python train.py --model="contrastive audio-text model" --dataset="short read English sentences (LibriTTS-R)" --train_examples=26041 --gain_aug_db=6 --n_mels=80 --hop_length=160 --input="log_mel" --spec_augment=false --win_length=512 --tokenizer="char" --vocab_size=32 --loss="softmax" --embed_dim=256 --encoder_arch="convnext" --encoder_norm="layernorm" --encoder_activation="relu" --encoder_mlp_ratio=4 --encoder_inner_norm=false --encoder_drop_path=0.15 --encoder_subsampling=4 --encoder_layers=6 --encoder_width=320 --encoder_kernel_size=7 --text_encoder_causal=false --text_encoder_width=128 --text_encoder_layers=6 --text_encoder_norm="layernorm" --text_encoder_norm_position="sandwich" --text_encoder_activation="gelu_tanh" --text_encoder_mlp_ratio=6 --text_encoder_head_dim=64 --text_encoder_fused_qkv=true --text_encoder_bias="qkv" --text_encoder_qk_norm=false --text_encoder_parallel_block=false --text_encoder_inner_norm=false --text_encoder_positions="learned" --init="lecun_normal" --residual_init="zero_last" --optimizer="adamw" --learning_rate=0.0013 --beta1=0.9 --beta2=0.999 --eps=1e-08 --magnitude_pruning=0.7 --max_steps=6900 --batch_size=512 --epochs=135.7 --lr_schedule="linear" --final_lr_fraction=0.1 --warmup_steps=200 --weight_decay=0.2
Rows from block 3 of the audio encoder of a small contrastive audio-text model, named by matrix and row number. Rows with one number belong to one neuron. Each number is 128 + 32 x the weight over its row's rms, rounded and kept within 0 to 255. All counts start at 0. Numbers have three digits each.
After each neuron's rows are labels from the 100 clips, of 14848, where the neuron reaches its highest value: "responds to" is what is common among them. Only what is clearly more common there than usual is listed. The data: short read English sentences (LibriTTS-R).
# fc1: MLP up (encoder.blocks.3.mlp.fc1.weight, 1280x320), inputs 192-255
# fc2: MLP down (encoder.blocks.3.mlp.fc2.weight, 320x1280, transposed), outputs 192-255

fc1.685:076084246128128128114128162128128191128073128128128128128128128026055051098128128128104128222128170076049128128158093128128128128088070078081192128153128128025128083128158128128128128170128128
fc2.685:193128128128128128128093085128158128128180128128128128128091128174128034128128128075170128117174128070098128128128128128128128128182160128128050089162128128143128128128054075197165128128128127
responds to: the word "of"

fc1.305:128128079080128128154209128095128128078061128128128128128201152128128067036163128128128128070189128128128128183128128128128128128128128128128150063128128128128128227128128075128128110075097128
fc2.305:128128128128128128128128191073174128128128128128128168128076128108042128128128128128174154178128088070128128128128128128128128159173128128128128128128128201079128128045128128128187128128128128
responds to: the word "what"

fc1.575:128128128128128128128128128167084155108128087128128128097128181128128128128128128144074128128128128086047128096128178128128148128128128094075148086177154077187128217128128128155178128128085128
fc2.575:074128128128128128128128160128102158077128128102128128128128128128128166128128196128128128164128081128166128089128128128128109128058128099102128128149128151073156173036166128128141128189100128
responds to: the word "have"

fc1.699:195153128102128128072128134128128128128166128128128171128128128128010064083128063128128191128226128128128184128128128128128128128163128064128255128128033128179128128128075128128128128058128128
fc2.699:146128128128128128128128128027128128128118128207128128128128128180128128085128128255128128051128090128128128128128128128128128128180128128171128128128128128083128128128128128128083128128128128
responds to: voice: male

fc1.742:128128128190071036087128128128128128128080128189128128128128128128128128128128063128128128128169086096128167193128064128128128128128060097076128174088128202048128128128128128174154154183128179
fc2.742:113128128100128128128128165128128128128198128128128128128128128092128128103094128128128128128097197128128128128148128128128128128212128128128128128128066128128128128089128149128179128128128150
responds to: the word "said"

fc1.577:128150128177128128128128128128128196076128128128182128072095128128128128093128181128128128128175128128128128128128128128081194193128196128128074128128128128128128128128128177128225128128045128
fc2.577:128128128128179175128128128234128128078128128128128128128128128128128128021128041128128128154128128128128128128128128128128128128234128128128128128093199128128128128128128128226065193128128090
responds to: the word "it"; the word "is"; the word "yes"

fc1.295:187128128128128128128128161128171128201128128128173128128128128128021128046128128128128128128078128128128185128128088128128128060128128128128128128128128186055128128089163128161128080181128043
fc2.295:142128128128128128128128070128128128128128128128128128128128076128247128023128128128128128128128128128128128128142195128128128157128128128128128128128128128128128090166128128128128221128128128
responds to: the word "what"

fc1.657:128196056128085128128169128128128128069086128196128185128128128094128128128059128128128185151128128068128180200128128128128165128128128128109128128128128128128128128105128128128155128128128128
fc2.657:128128128128128128086128223245128128128128128128128128128128128128128128065128046128128128128128128128128092128128128128128128128218029128128128128128128005128128128184128158128099128128128059
responds to: the word "yes"

fc1.23:128128079090128170128128128128128199236128075128128128128083128128171128063128128128128103225128128082128176128225128128128128128128176090044128128128128087128128165128142088073128128128000128
fc2.23:128128128128128128128128177128128159128128128128176128128128128128069183071128068174193128128128128183128128128128128128128128128200128073101148128128128128108128128139128162185075185128128128
responds to: the word "was"; the word "that"

fc1.368:128061091128070128048088175128128165128181052128128128196128076128128128128128023128205128093128128128061173128159128172163128128206128097128088128128147128128093128128184128128128128128128223
fc2.368:128142145128156188128128092128128128128128128128128128128128128128128078128186128066128180128128162128128128128128156128128128128128169128128072091128170128128128095128201128128047150128128128
responds to: the word "for"

fc1.206:128216095128057128128179128128128128128128160128128128128128128128128128054128070128128128054128128128029161128128067128090174128128128089128113128188128128128128128128128204070128128128128128
fc2.206:128098152128128128128113128228176181128128156210163128128093129088128128128115058040128128128128198128091151128128128105128108168177179146166162112085094128109128178150075128145128101128128099
responds to: the word "my"

fc1.14:128196128128045128128183128167054128233078128128128128128128185236128128128128128128165128200128197128128128086128128128128128128128082128128128128184128196078128128128091128128165161128176128
fc2.14:128190128128069110128128128098079128128115128128150128083166128128207128128128128188128128128128128128128099128128169128071128128107128144128128160174117075128128059077128128095128128128128128
responds to: the word "know"

fc1.103:046128063128128128128128128128084128022171063128128128168079128128128036128192128206128168128128027128128128128128128128128128128128071128128128128128128128067128188128128128128128128128128128
fc2.103:128128128128128128128128128128128128128128128128128128128128128128128128128128099128037128128128175128083128161128128128128128128128128128128128128128193252128128128128128128128128128128128155
responds to: the word "what"

fc1.272:128128128128044128128128128128185198128128031128087172078066128060128128128128128128128128128128128128128128128088128106128128128128207128052088128128081128196092163128128128128128128128077176
fc2.272:128128128128128128128128128128128180128128128128128069128128128182128128128206043128128128128128128128128128128128128128128128041128251128074128078128220128194167128194146078128128128128128158
responds to: the word "for"

fc1.635:128128128128128128128088128128128128178128128066128128128128128128128128128211128128128128128128158128177128128128128128128128128128128128128128049128128167045128128057128128128128128128094128
fc2.635:128128128128128128128128128128128128128035128255097128128128128128188128128128128128128105128128128128128128128167128128128128128128128128242128128128128128082128128128128128128128128128128128
responds to: the word "no"

fc1.464:172100170055128128128128128128128100178128128165128167128128128189128128128181099146128128181128128181128128128104128192089128070128128128068128128128128128128128128077128193159159128128128128
fc2.464:128128128128128128128128128128193128128128128128047128128128128128128128089128128128214128128128076128128128027128128128128128218218128128128128128128075197128128128128128128128206128128128046
responds to: the word "with"; text has "what"

fc1.147:139128128128128128128191128128144128128174128186175128128172128193128128082171066128235128128128086128128128090128128128062128128128128128128128128128165152175128165089128075128128128128079162
fc2.147:128128128128128081056128128128128128128128128128128147128128128128128102173128182128128172130128110128047091128128176101128128159128143097128128128128128089106167128128128128107063094128128084
responds to: the word "i"; the word "it"

fc1.743:064128159066128128128128128128128128190128033128128128159128128078128128128168038128097128128128128128128128128139128083128193079128128128128128171128039187128057128165128128128128128128128128
fc2.743:145128186095128162172128128128128128143128128128084090113128128128089128128128098128089082128088128128166128128165128156128150162148185128128170128128087102169108128157091128069179128128128150
responds to: the word "with"; text has "what"

fc1.402:128128128065128128128128128128128188128161128128128128128128128128128128128128128128128128128169128128046128128128128128128170128128128128128094128128128128128081128128128072128128128064041128
fc2.402:128128128128128128128128172128128128128086128128160128128128128128128128128106128200164128128128128057128057202128128128128128128128036128128040146128128039128128128128079073128128128128128128
responds to: voice: female

fc1.703:146128128064128128128103128128128128128128128128128128128197068020208128128128128128128128189128128128128170221171128128061128128175128128128178205128063128178128206128011128128128128128092184
fc2.703:128128080128128128128128128128128128128128128066149128128128072058195128128092128128025073128128072128128128128128128128128191128128128128171128152128154128128128184095128128128128128128221128
responds to: the word "all"

fc1.726:128128128128128168065128128180069196096128128128128128128128128128128128128186128128161089128235128128031128128128128128081128128128128128128128042128072128128024128128128128128128194128073128
fc2.726:128128128128112128128157179227165099128059179128128128128128128128168128128148055110128128014128128128088128128150128128082185173128128128128244128128128128126128128092084128128117077182128096
responds to: the word "i"

fc1.170:128128128128093128128128189172049128128128128128052185198128128128128128128128128159128128128128128128016128128128128090230128128128128096128128128128128128128128175087128128128128128128128128
fc2.170:128128128128128128128128128010128128178128128128128128056128128128128128128128128128128128128128128128128128128128128128070128128128128128194255128128128128128128128065128128128128128128220128
responds to: voice: male

fc1.154:177128128128099128128128128128128128190052128165094176128098128128128128057128178187128128128128128084128128128128128128078128128178128092128128128201128128128040210128128128128128128165174128
fc2.154:128097140128095072128096161128128128174128103100128091128124128067167126128167098154128144127128128151154128128085128128128128102056128128113090128196105025128128091128128128056173128107128128
responds to: the word "how"

fc1.60:128128255182128128064128128128128128128168128128128128086128071128128128064187084146128128072128128072079128180128171128167203118173128128075128187150128188165041128128073128128094091128128128
fc2.60:128099128128128128155094128183106128198128128111128128128154128128128128128098113128128070128128128128189128128128128166128185078128128175059137243128163199151128061128128107068165128174128128
responds to: the word "well"

fc1.72:128128128128128128128187128128128230128128128128128128128073128128128128128128128128128128128213128176128067128128128128097128172128128176175128213128128128128059128128083128070219128153128128
fc2.72:128128128128128128128128128128128128128085128255069128128128128128128128128128128128128128128128128128128128073255128128128128128128128128223128098128128128128128128128128128128128128128066128
responds to: the word "it"

fc1.615:128128128128128128128128128128097128128128128128068172128128128128128128128128128128128175167128128128128214211128128080128128184192128128204128128128128128094128128128128128128240128128179128
fc2.615:128128128128128128128128128128128128128062128255128128128128128063128128128128128128128128128128128128128128128139128128128128128128128128255128128128128128066128128128128128128128128128128128
responds to: the word "i"

fc1.88:184083065128128152128128159128128161128084128128128093128128128169128076128228076128128175103097078185128195128128128128128128128128128101128128185210078128166128181128073128128163128151128148
fc2.88:154150099128128128101139128128176128128104128128128162128128128128159100128138106128070159167128128128086087128128128102128128128197094097157128088128128128128128128100128128176077128128141128
responds to: the word "it"; the word "is"

fc1.540:128128128047128183128128128204077128128066128180128165128168089128128128128128128128128128128128167128128180128128128128128128128196045074128128128128086128128128128051128128128200128128128128
fc2.540:128128238128128167128180128128128128128039128222128128128128128128128128128128128128128128128128128128128128103128128128128128128128128128128255128124128128128128128128128128128128128128128128
responds to: the word "with"

fc1.230:128128128078128096128128128108128161192128128188128150128065128082128162128158128128128128128166128128128128128128128128128128128128130128092072069095096106128065128128128170128128128128128128
fc2.230:160128091128171189128128128201149128081116128128128099178070128128132080049128128102128057128128166128128104128164096103128128128220128096128080051079154092128128128128076145181074128128128128
responds to: the word "yes"

fc1.274:128128128128128128060128163128128216128089128128091128128062075066128040128128113128128128128128128128128128128128128179128249128128157128128228128154128128057041128128082128175128074128128128
fc2.274:128128128128128064091128197143128128217128128110116125128128128128128169128128128128128231128086128128196128128128182128128110089095052220065128128128128102128185128128151128128128128128128128
responds to: the word "have"

fc1.79:061128102128128072128128128128141128128128128128069128128128200156128161128128164142223188128128128128163128128128086128128128139128162169128128067128083128128128128088128128128128128128179128
fc2.79:128104097128128160152128128128128128128170128073125128128066078128128128128128055128000128109128128128128128128128128128155128128128128085128028128069164128128128128084106128193128128128128169
responds to: the word "yes"

fc1.267:128198198128128128128081128128128128128128128128128128128128128128128128045128128128207128039128128066186128078128062128128192073128128128128128128128128128181128200128128162128128128128128235
fc2.267:128128128128128128128128128128128128128128128128128128128128128128128128128128128128128128128128128128128128128128128128128128128128255128128128128128128128128128128128083128128128128128128128
responds to: the word "i"; the word "shall"

fc1.410:128174128128128128128148128128061128128128128128128159128128128057128075128128092128160128128098153128128128210146128128128191168128128128128128128105128186060128142128075128097128128128050128
fc2.410:191128166075128150128128080211128128172128128128128128128128083128128115128128128128071128176128159221128128157128128158168128128128128128128128088105128128251128128169128128075128139128128176
responds to: the word "was"

fc1.370:181128128128128128128148128128128128128128128180128162128062128128099076094128067128193128128128128128063128128128192128079128128128169128082202128128168193128128128128128093017217158067128128
fc2.370:162128128128128171100128128128128128170128128070175128128128084098128128070128076128128128089128128167128084160128157094052128148166102056081073128128124064128128128200128128096128164128128093
responds to: the word "said"

fc1.163:109167128073072128128202128128069128128128100128128128128064128128062128128171128169245164080173128128128128092128086128086128111128087128128183128167128128128128128077142174085154128128164179
fc2.163:128128089171169083128128128215128171105181128059180128140087128128239128097110112093128105128128151089108128128128128097191128165187128128128128128147128128109128205128093081128191074128128074
responds to: the word "said"

fc1.214:091128128078128128193128128128079128128128128128078128175128128128128128128128128152128213128188128065128166236128084128128128128128091128093128128074128128128128230077128128128128128128128128
fc2.214:128128101214128079128128156255195128054128128128128128128080128128245128128128188128169195128173058128128128128128128076128128128128128128128128128169092128029128128090128128128128065128040128
responds to: the word "she"

fc1.420:128195128128163128128180079086094128128128128128128179128128128128128128070170128098128128128128128128128128191128128128128103128128128128160128128128128128128128128128070128018128128128128128
fc2.420:128128128128128128128128128128128128128067128255128128128128168128128128128128189128128128128128128128128128128128128128128128128128128128255128128128128128044128128128128128128128128128128128
responds to: the word "she"

fc1.278:059128158177128128158128128128076128128128054128089170128128128155128169128128128128128154179128193164128128207181070082128128128128128128128128128128128066128128128128072128128187057128171128
fc2.278:128128128255107027128112128172167128128128128128128128128128179128183168128128128128128128128153128128128128176128143032128128161128128160188128128188128128089161153104094150128128105128092086
responds to: the word "was"

fc1.565:128039128082128128097128128142128128105078128128128173128082128041128149128167047128177128128128128128128200058150128128128128128208206128128128128078128128128074128128080128128181128128128087
fc2.565:177237128128128128128128128128191128128128074128128128128128128128128128128128128128050128128128128128167128074128128128128128128128128128128128128128049128166128069128067128128128128128128075
responds to: the word "what"; the word "why"

fc1.476:128128128062128128062128234128128128128206128128128114102128193128128081128128128175128186082078128073128128128128128128128128128187128128150128128201045067128128128128097128128128128128128128
fc2.476:128128228128100128070128128116128128184128128128128128184128038128084128255072203128128194105128105037166128078128128128128128128086128128128128128171061128128128128214128128078176128128128128
responds to: the word "for"

fc1.197:128179157128128128068128168128128184128128128128128128178128128128036128128163128128128128128128212128072128128128128128128128128128128090087128201128128080128088128128128128128160128128128128
fc2.197:162128128128128108140146169087128128128128128109175174128192198128128128128128128149132128177128128128128128128128128104128128190160128128128192128109128128128128074128128128167128159128169100
responds to: the word "she"

fc1.471:128128128128085128128128128128128128128128077167128175128167046128197128079167128128128128162128213091128128202128128128128194128175128128091192201105066162188128188128128128078128128128128217
fc2.471:158128075128168159128128128136128128092128090128128175128127092128128144128128128099128076085143056120128128128128084167099173128128128128128128128128190191128128190128128128128128128214157128
responds to: the word "all"

fc1.683:128128128128128128128128128128128177210128128128128159128128128128128128128128128128128128128128128128128128167128128128128128090128188128128217128128128128069128128128128077128128052128049128
fc2.683:128128128128128128128128128128128128128128128128128128128128205128187128032128128128128128128128128128128128128128128128128128128128015128128128128128128046128128128128239128128128128128128128
responds to: the word "it"; the word "is"

fc1.125:102098153128128091128128128128128143128128128128128196128083128090128128155128128181128128128128128107128128081128143128128101173146128156128085128128128128166091172128128128128194176108128128
fc2.125:128128162113128153147128096104093187128161087060128128128096037128128128128066128128098158161128128128073128108128129133180055194128128128128128095096128128128128187128128120128143128110173128
responds to: the word "this"; the word "is"

fc1.677:142128194079128128128208128162174049128128128128128162182056169128128172128128093086128128160128128101082128128128000128128128128128128128128128128231169192128104128081128128128227128128174156
fc2.677:128128140128154128128118128163128128128128150144179128128128128128135128128060128099200128167128198128128128128128174128138128186128128176082128128128033128177128128128035128057198128128101048
responds to: the word "my"

fc1.30:105128199128062128079045128128128237128152128128128162128128128128128128128128128128128082128128128128082166128128128128128128169128078068111180128128162128128128128128128128128192128128174128
fc2.30:128128128128128128128128128128128128128075128205128128128128056128128128042128128128045128076128128201128128176128160128045179128128128154128128128128060128128128128128128128128128128128128128
responds to: voice: male

fc1.83:081193098083068084039176128128096102064162128180128167128128090215128091128128128128128156128087128094128128128152088128128163128099128082128167100128128128128128128128093128097128193128128128
fc2.83:128107128128128083128076180179128128093176153000155128152110128128206128070094056170213128128089191128128114174128128111176128128169079128023128171128128088114128162094128128128177128128128128
responds to: the word "said"

fc1.34:128170096128188128128182128128128128128128128128128166128090128128128128128128128128128128128128128054128128194128128128128128128061178128128128128128128213128072128128128128047128128128128182
fc2.34:128128128128128128128128128128128128128128128255128128128128128128128128209128128226128128149128128128128128128128128128128128128128082209237128128128128128063128128128128128128128128128128128
responds to: the word "what"

fc1.316:128094128128128128128089128128070128128075177128153128128128128128128081180128084128128128197128128128128128128128128096128128128128128128084167087128069092039078128128182128128128090128128128
fc2.316:196128128128072128128128128128128128128128128095128128128128128128128128128128128128213128128128130128128068128128176128128090176128081072128128143128098104128128128128128128182128183121128075
responds to: the word "of"; the word "have"

fc1.605:128128128128128058128165128128128186103128128128128128128128094128059128128128128128162152128128199128128128179175104128128128128128128067128188128128128128128128128128128128128128128128128128
fc2.605:128081051128080128128128175128174128128128128110128117128087128128128193128128196128128209085128019178128128128089184128128128077080128128128063165128128128128128155079128128128128128128128128
responds to: the word "she"

fc1.87:128128177128095098079086170128128128186128170128128128128128128128080128128128029190128128128128128128128128239128128160128128128128197128128128048128128062128128128128128113128109128062031184
fc2.87:097128128128207128128128128226128128128128128128128128195052153128128128128128128128128163128128128128128158128128128164163090115043128128128128128128128057196128159128153128128201128128065128
responds to: the word "to"

fc1.725:128128128109153077128156128196128128128128128179128128128128128159167128128185128128167128042128128128128128079128128053196128128128128128083128128128128128128128128046128083111128186128128128
fc2.725:175128128083090128128128190128128087128128162128128128128128128128128167128128128128128128128128076073085079128128043128076128128128128070128128128128128105128090128128095128128128128128128128
responds to: the word "i"

fc1.669:128128128128128128128179128128128128128128128128071128128128128128128128185128128128128128128128206128128128185128128128128128195128128128128128089128128128128092128128128185182180128128128197
fc2.669:128128128128128128128128128128128128128063128255094128128128128111128128128128128128128128128128128128128128128191128128128128128128128128217128128128128128109128128128128128128128128128128128
responds to: voice: female

fc1.642:128128172128092128066207128083128128128128128159128128128128169128128128128128103128162128092128172090089170184128128103128154128093128062075149128128128076091084128128128099128128128128095128
fc2.642:128128107128128104128128153128140128067104128128059128128129170149128128112128128159249180082154041065156128049128168128128128186128076128043093177172082128128128074128084128128128169128128080
responds to: the word "have"

fc1.323:128128086062128128128056128128081128100128051128128128128193081128128128128128128128185128182128128128128128128128128128128184128128094086128073128128128157128128157128128128047216128182049128
fc2.323:128128128128128128128090128128128066128128128128195128128128128128128128128128128128128141128128128199128070203128177128128128110128041128128128128128128060128128080198128168128080219128128128
responds to: the word "it"

fc1.231:128128186159128128128128128128128199128128128201092128196042164128128128062128128128128128128128128023128169172128045128128128128128128128081128128128128065128128128128128128100128128128128128
fc2.231:128128158186099061085166167128168128128075128128103128128128193128128183128202166128192189086128098128128099128128128080128128128128070149075170128149083061074128061128128220128128112128089048
responds to: the word "she"

fc1.173:128128214128067075128128128177183128128128128128055128128076128128128185128150128172128128178174128128128128128128128053077190128181128128128128128128128192128071128128065128128128080099128253
fc2.173:083128165128155144128128128128107128128193153092128128128194171128055128128128128239128128123108128186128128074128128163128128141090128128067184213128174128164128128128128107084146128128114128
responds to: voice: female

fc1.541:128128128128051128128128128128161128192128170128128185128128128128128128183128128128128186128172128128128200214128128067082128165128128128128128182128128010128128128128224128128255128128128205
fc2.541:128128128128128128128128128128128128128088128255128128128128128128128128128128165128128128128128128128128128128181128128087128128128128128199128128128128128088128128128092128128128128128110128
responds to: the word "said"

fc1.254:072128087128128079128128255187172128059128084128081128068128128063153128105128128176149176128090128128179128099128128170128128162199168128128128128128128128092128128128128128128128072128128128
fc2.254:116128096153128095128079078128128106128169106128155128141110159054148128128128108065071091128159220045074128128080128091128128102094162168158070128147174128123129128052114165128128128090128128
responds to: the word "what"

fc1.338:128128128128088084162128128128128128128073076128070128128128128056181128200128102171128128200081128128128128128128128128128128068128071128128128167128128128051128128099128182055128128128128128
fc2.338:050128128197128057069128197128128128128128128109128128128096128128128188128128128128128166128128128030146128128128128062128128128128112128128128128181095128047167128102128128128128079128128077
responds to: voice: female

fc1.387:197128128077104078185166189189128128128128128128128128128128094128128128032128128128128128128128095083128128128064164181170128128128128128128128128128128128005128128128128191098167056128100128
fc2.387:128128128128128128128128128128128128128128128028184128128128128147128128128128128128128175128128128092128128128128184128128065128056000128048128128128128128128128111128221128068172210128128128
responds to: the word "to"

fc1.250:128128128128172074044166164128128128128128128128128128149176171128083160128128128128128128128128128128150128128128128128128128128128128042128162084090128217019128128128128128054128128128128128
fc2.250:128202186128128128128128128128187128128128128128128128128095044128128128128128128128090165070128128128211128128128128128128128128128128128128128079128087128048128128128109128081128128128128166
responds to: the word "was"; the word "she"

fc1.262:078128096128128092128128128128128128076128171128128155128128172128128055190128128128128156174128164128128128203128128128158128128128128128091197128128091128042128128128128128128128084172076128
fc2.262:128128128128158160128128076128128077153110150128128128128128161128210128128189203128097168128110128128128128128128128128128081128081128175152104085128128087128128063081143128128128187128128128
responds to: the word "to"

fc1.721:128128128128128128128128128128128128128073128128053186128076128212128092230128128128128240128128128128128200255128128087083128128128128128128128128128128128003128128077073128128075128083128185
fc2.721:128128128128128128128128128128128128128056128255128128167128128128174128128128128128128128128128128128128084128128128128128128128128128128221128095128128128128128128128128128128128128128128128
responds to: the word "no"

fc1.315:128128128092128128128187128128128128167179128128092128128128128185128128128128128160101128128100128082128128087128181128057159128128128096128181128175128128128075128128128128128128128176128174
fc2.315:128128185103098085128093128160128098190128128128128128128162095128128128202128128128128128128107128116098098083125128128128175128073128159141128128152128057128128079178128067019128128128128102
responds to: the word "i"; the word "was"

fc1.185:073180128128093128128128128128128128088128128128128128128128128128174084128128128128128176128128167128128128142169128128065128178128128128128128128161169196128128128128155128087225077128128066
fc2.185:160128097128128128071128173128128128128128128128128128128082083098093128128064084128163128105128128092128101198128128128128128128216057143128128128128101078128128177128084128128112128128128128
responds to: the word "yes"

fc1.523:146128128034066128081050128128084169128128128128128128128128128078128128128067098128225084128128128128128128128172128128128128071128128109128128057128077128128128177128188128128128128128128204
fc2.523:128128128128128128128128128128128128128128128128128128128128128128128128128128128128128128128128128128128128128128128128128128128128128128128128128128030055128128128255184128128128128128128128
responds to: voice: male; the word "was"; the word "it"

fc1.538:128074128054128128128128128128171128128128128128128128157128128128128054128128128128128128128128227128053171128128128128128128128128128069128128128128128071042128191076128128176128128072128209
fc2.538:128128057128128128178128076246128128128128128128128128128084128128220079128128054128077000128128172128093128128128128128128173166190128094128128128128187128128081128063036128128128234128128133
responds to: the word "for"

fc1.749:128128128128033128128128128128128128128128128128089128128128128128128128128204128128128179128128128128128128194128128128128128128128128128128228128128171180128128198128128128128128128128181201
fc2.749:128128128128128128128128128128128128128086128255128128128128128128128128128128128128128128138128128128128128128128128128128128128128128128228128128128128128128128128128128128128128128128128128
responds to: voice: male

fc1.453:080128128041128178208202128128089128128128128128096190128128128176128087128128128163128128070128128128184128170155000148160128128128128089128128169128128128128128167128082128128128128071128165
fc2.453:152114110128114128128128134165086099128106178128128128172145194128255128078128193135184128198128128128090128128128128128128128128085128128128128118173115069128128128087152123149128128099128096
responds to: the word "of"

fc1.337:128232128128065084128128128128085128128076174128092208171160161128128128128186128182128128105128128128128128128128093069128128128128128128128128106128128091175083128128128128128128166128165128
fc2.337:128128128202167128128166128128139128128128128089112128128128128098187191128187128128148170128128128128128128128128128068128128141128090128128128108098128128036184128128128177128128083128128065
responds to: the word "must"

fc1.606:047185128128128128128128128128128197091128128128152128128128128128128128128128128128128188128128202128128128174128128128128128087095128128096184194128089194128128172128128128128128128128128128
fc2.606:128128128162128128128128128128128128163158166128227128128201128128128150128128128128128128128128128128128193182128168128128128128128150148144183128128128128128128128128139128182128128110162128
responds to: the word "was"

fc1.109:155128128128128128128077128101158128128027128193090160088062073179055128128128060128128128165128128128102128128128156128128128128128128128085128175128128128128087128128128128041128128128010095
fc2.109:163128174128128128112128128182128109200113128070224128128157085128128128167128083128128128128128128128128079208150199128079128128128087128128128128128102018128128176215128128092105181173128128
responds to: the word "said"

fc1.156:128176128128128089128128128128128128195128128080128215128128208188170128128128128128128128087128217128128128184066061128128128165128128128128128152085128128128128128128128128128128128128128224
fc2.156:128128128128128128128128128128128128128070128255128128128128128103128128128128128128128128128128128089128083128128128128109128128128128128202128078128128128128128128128094128128128128128128128
responds to: the word "no"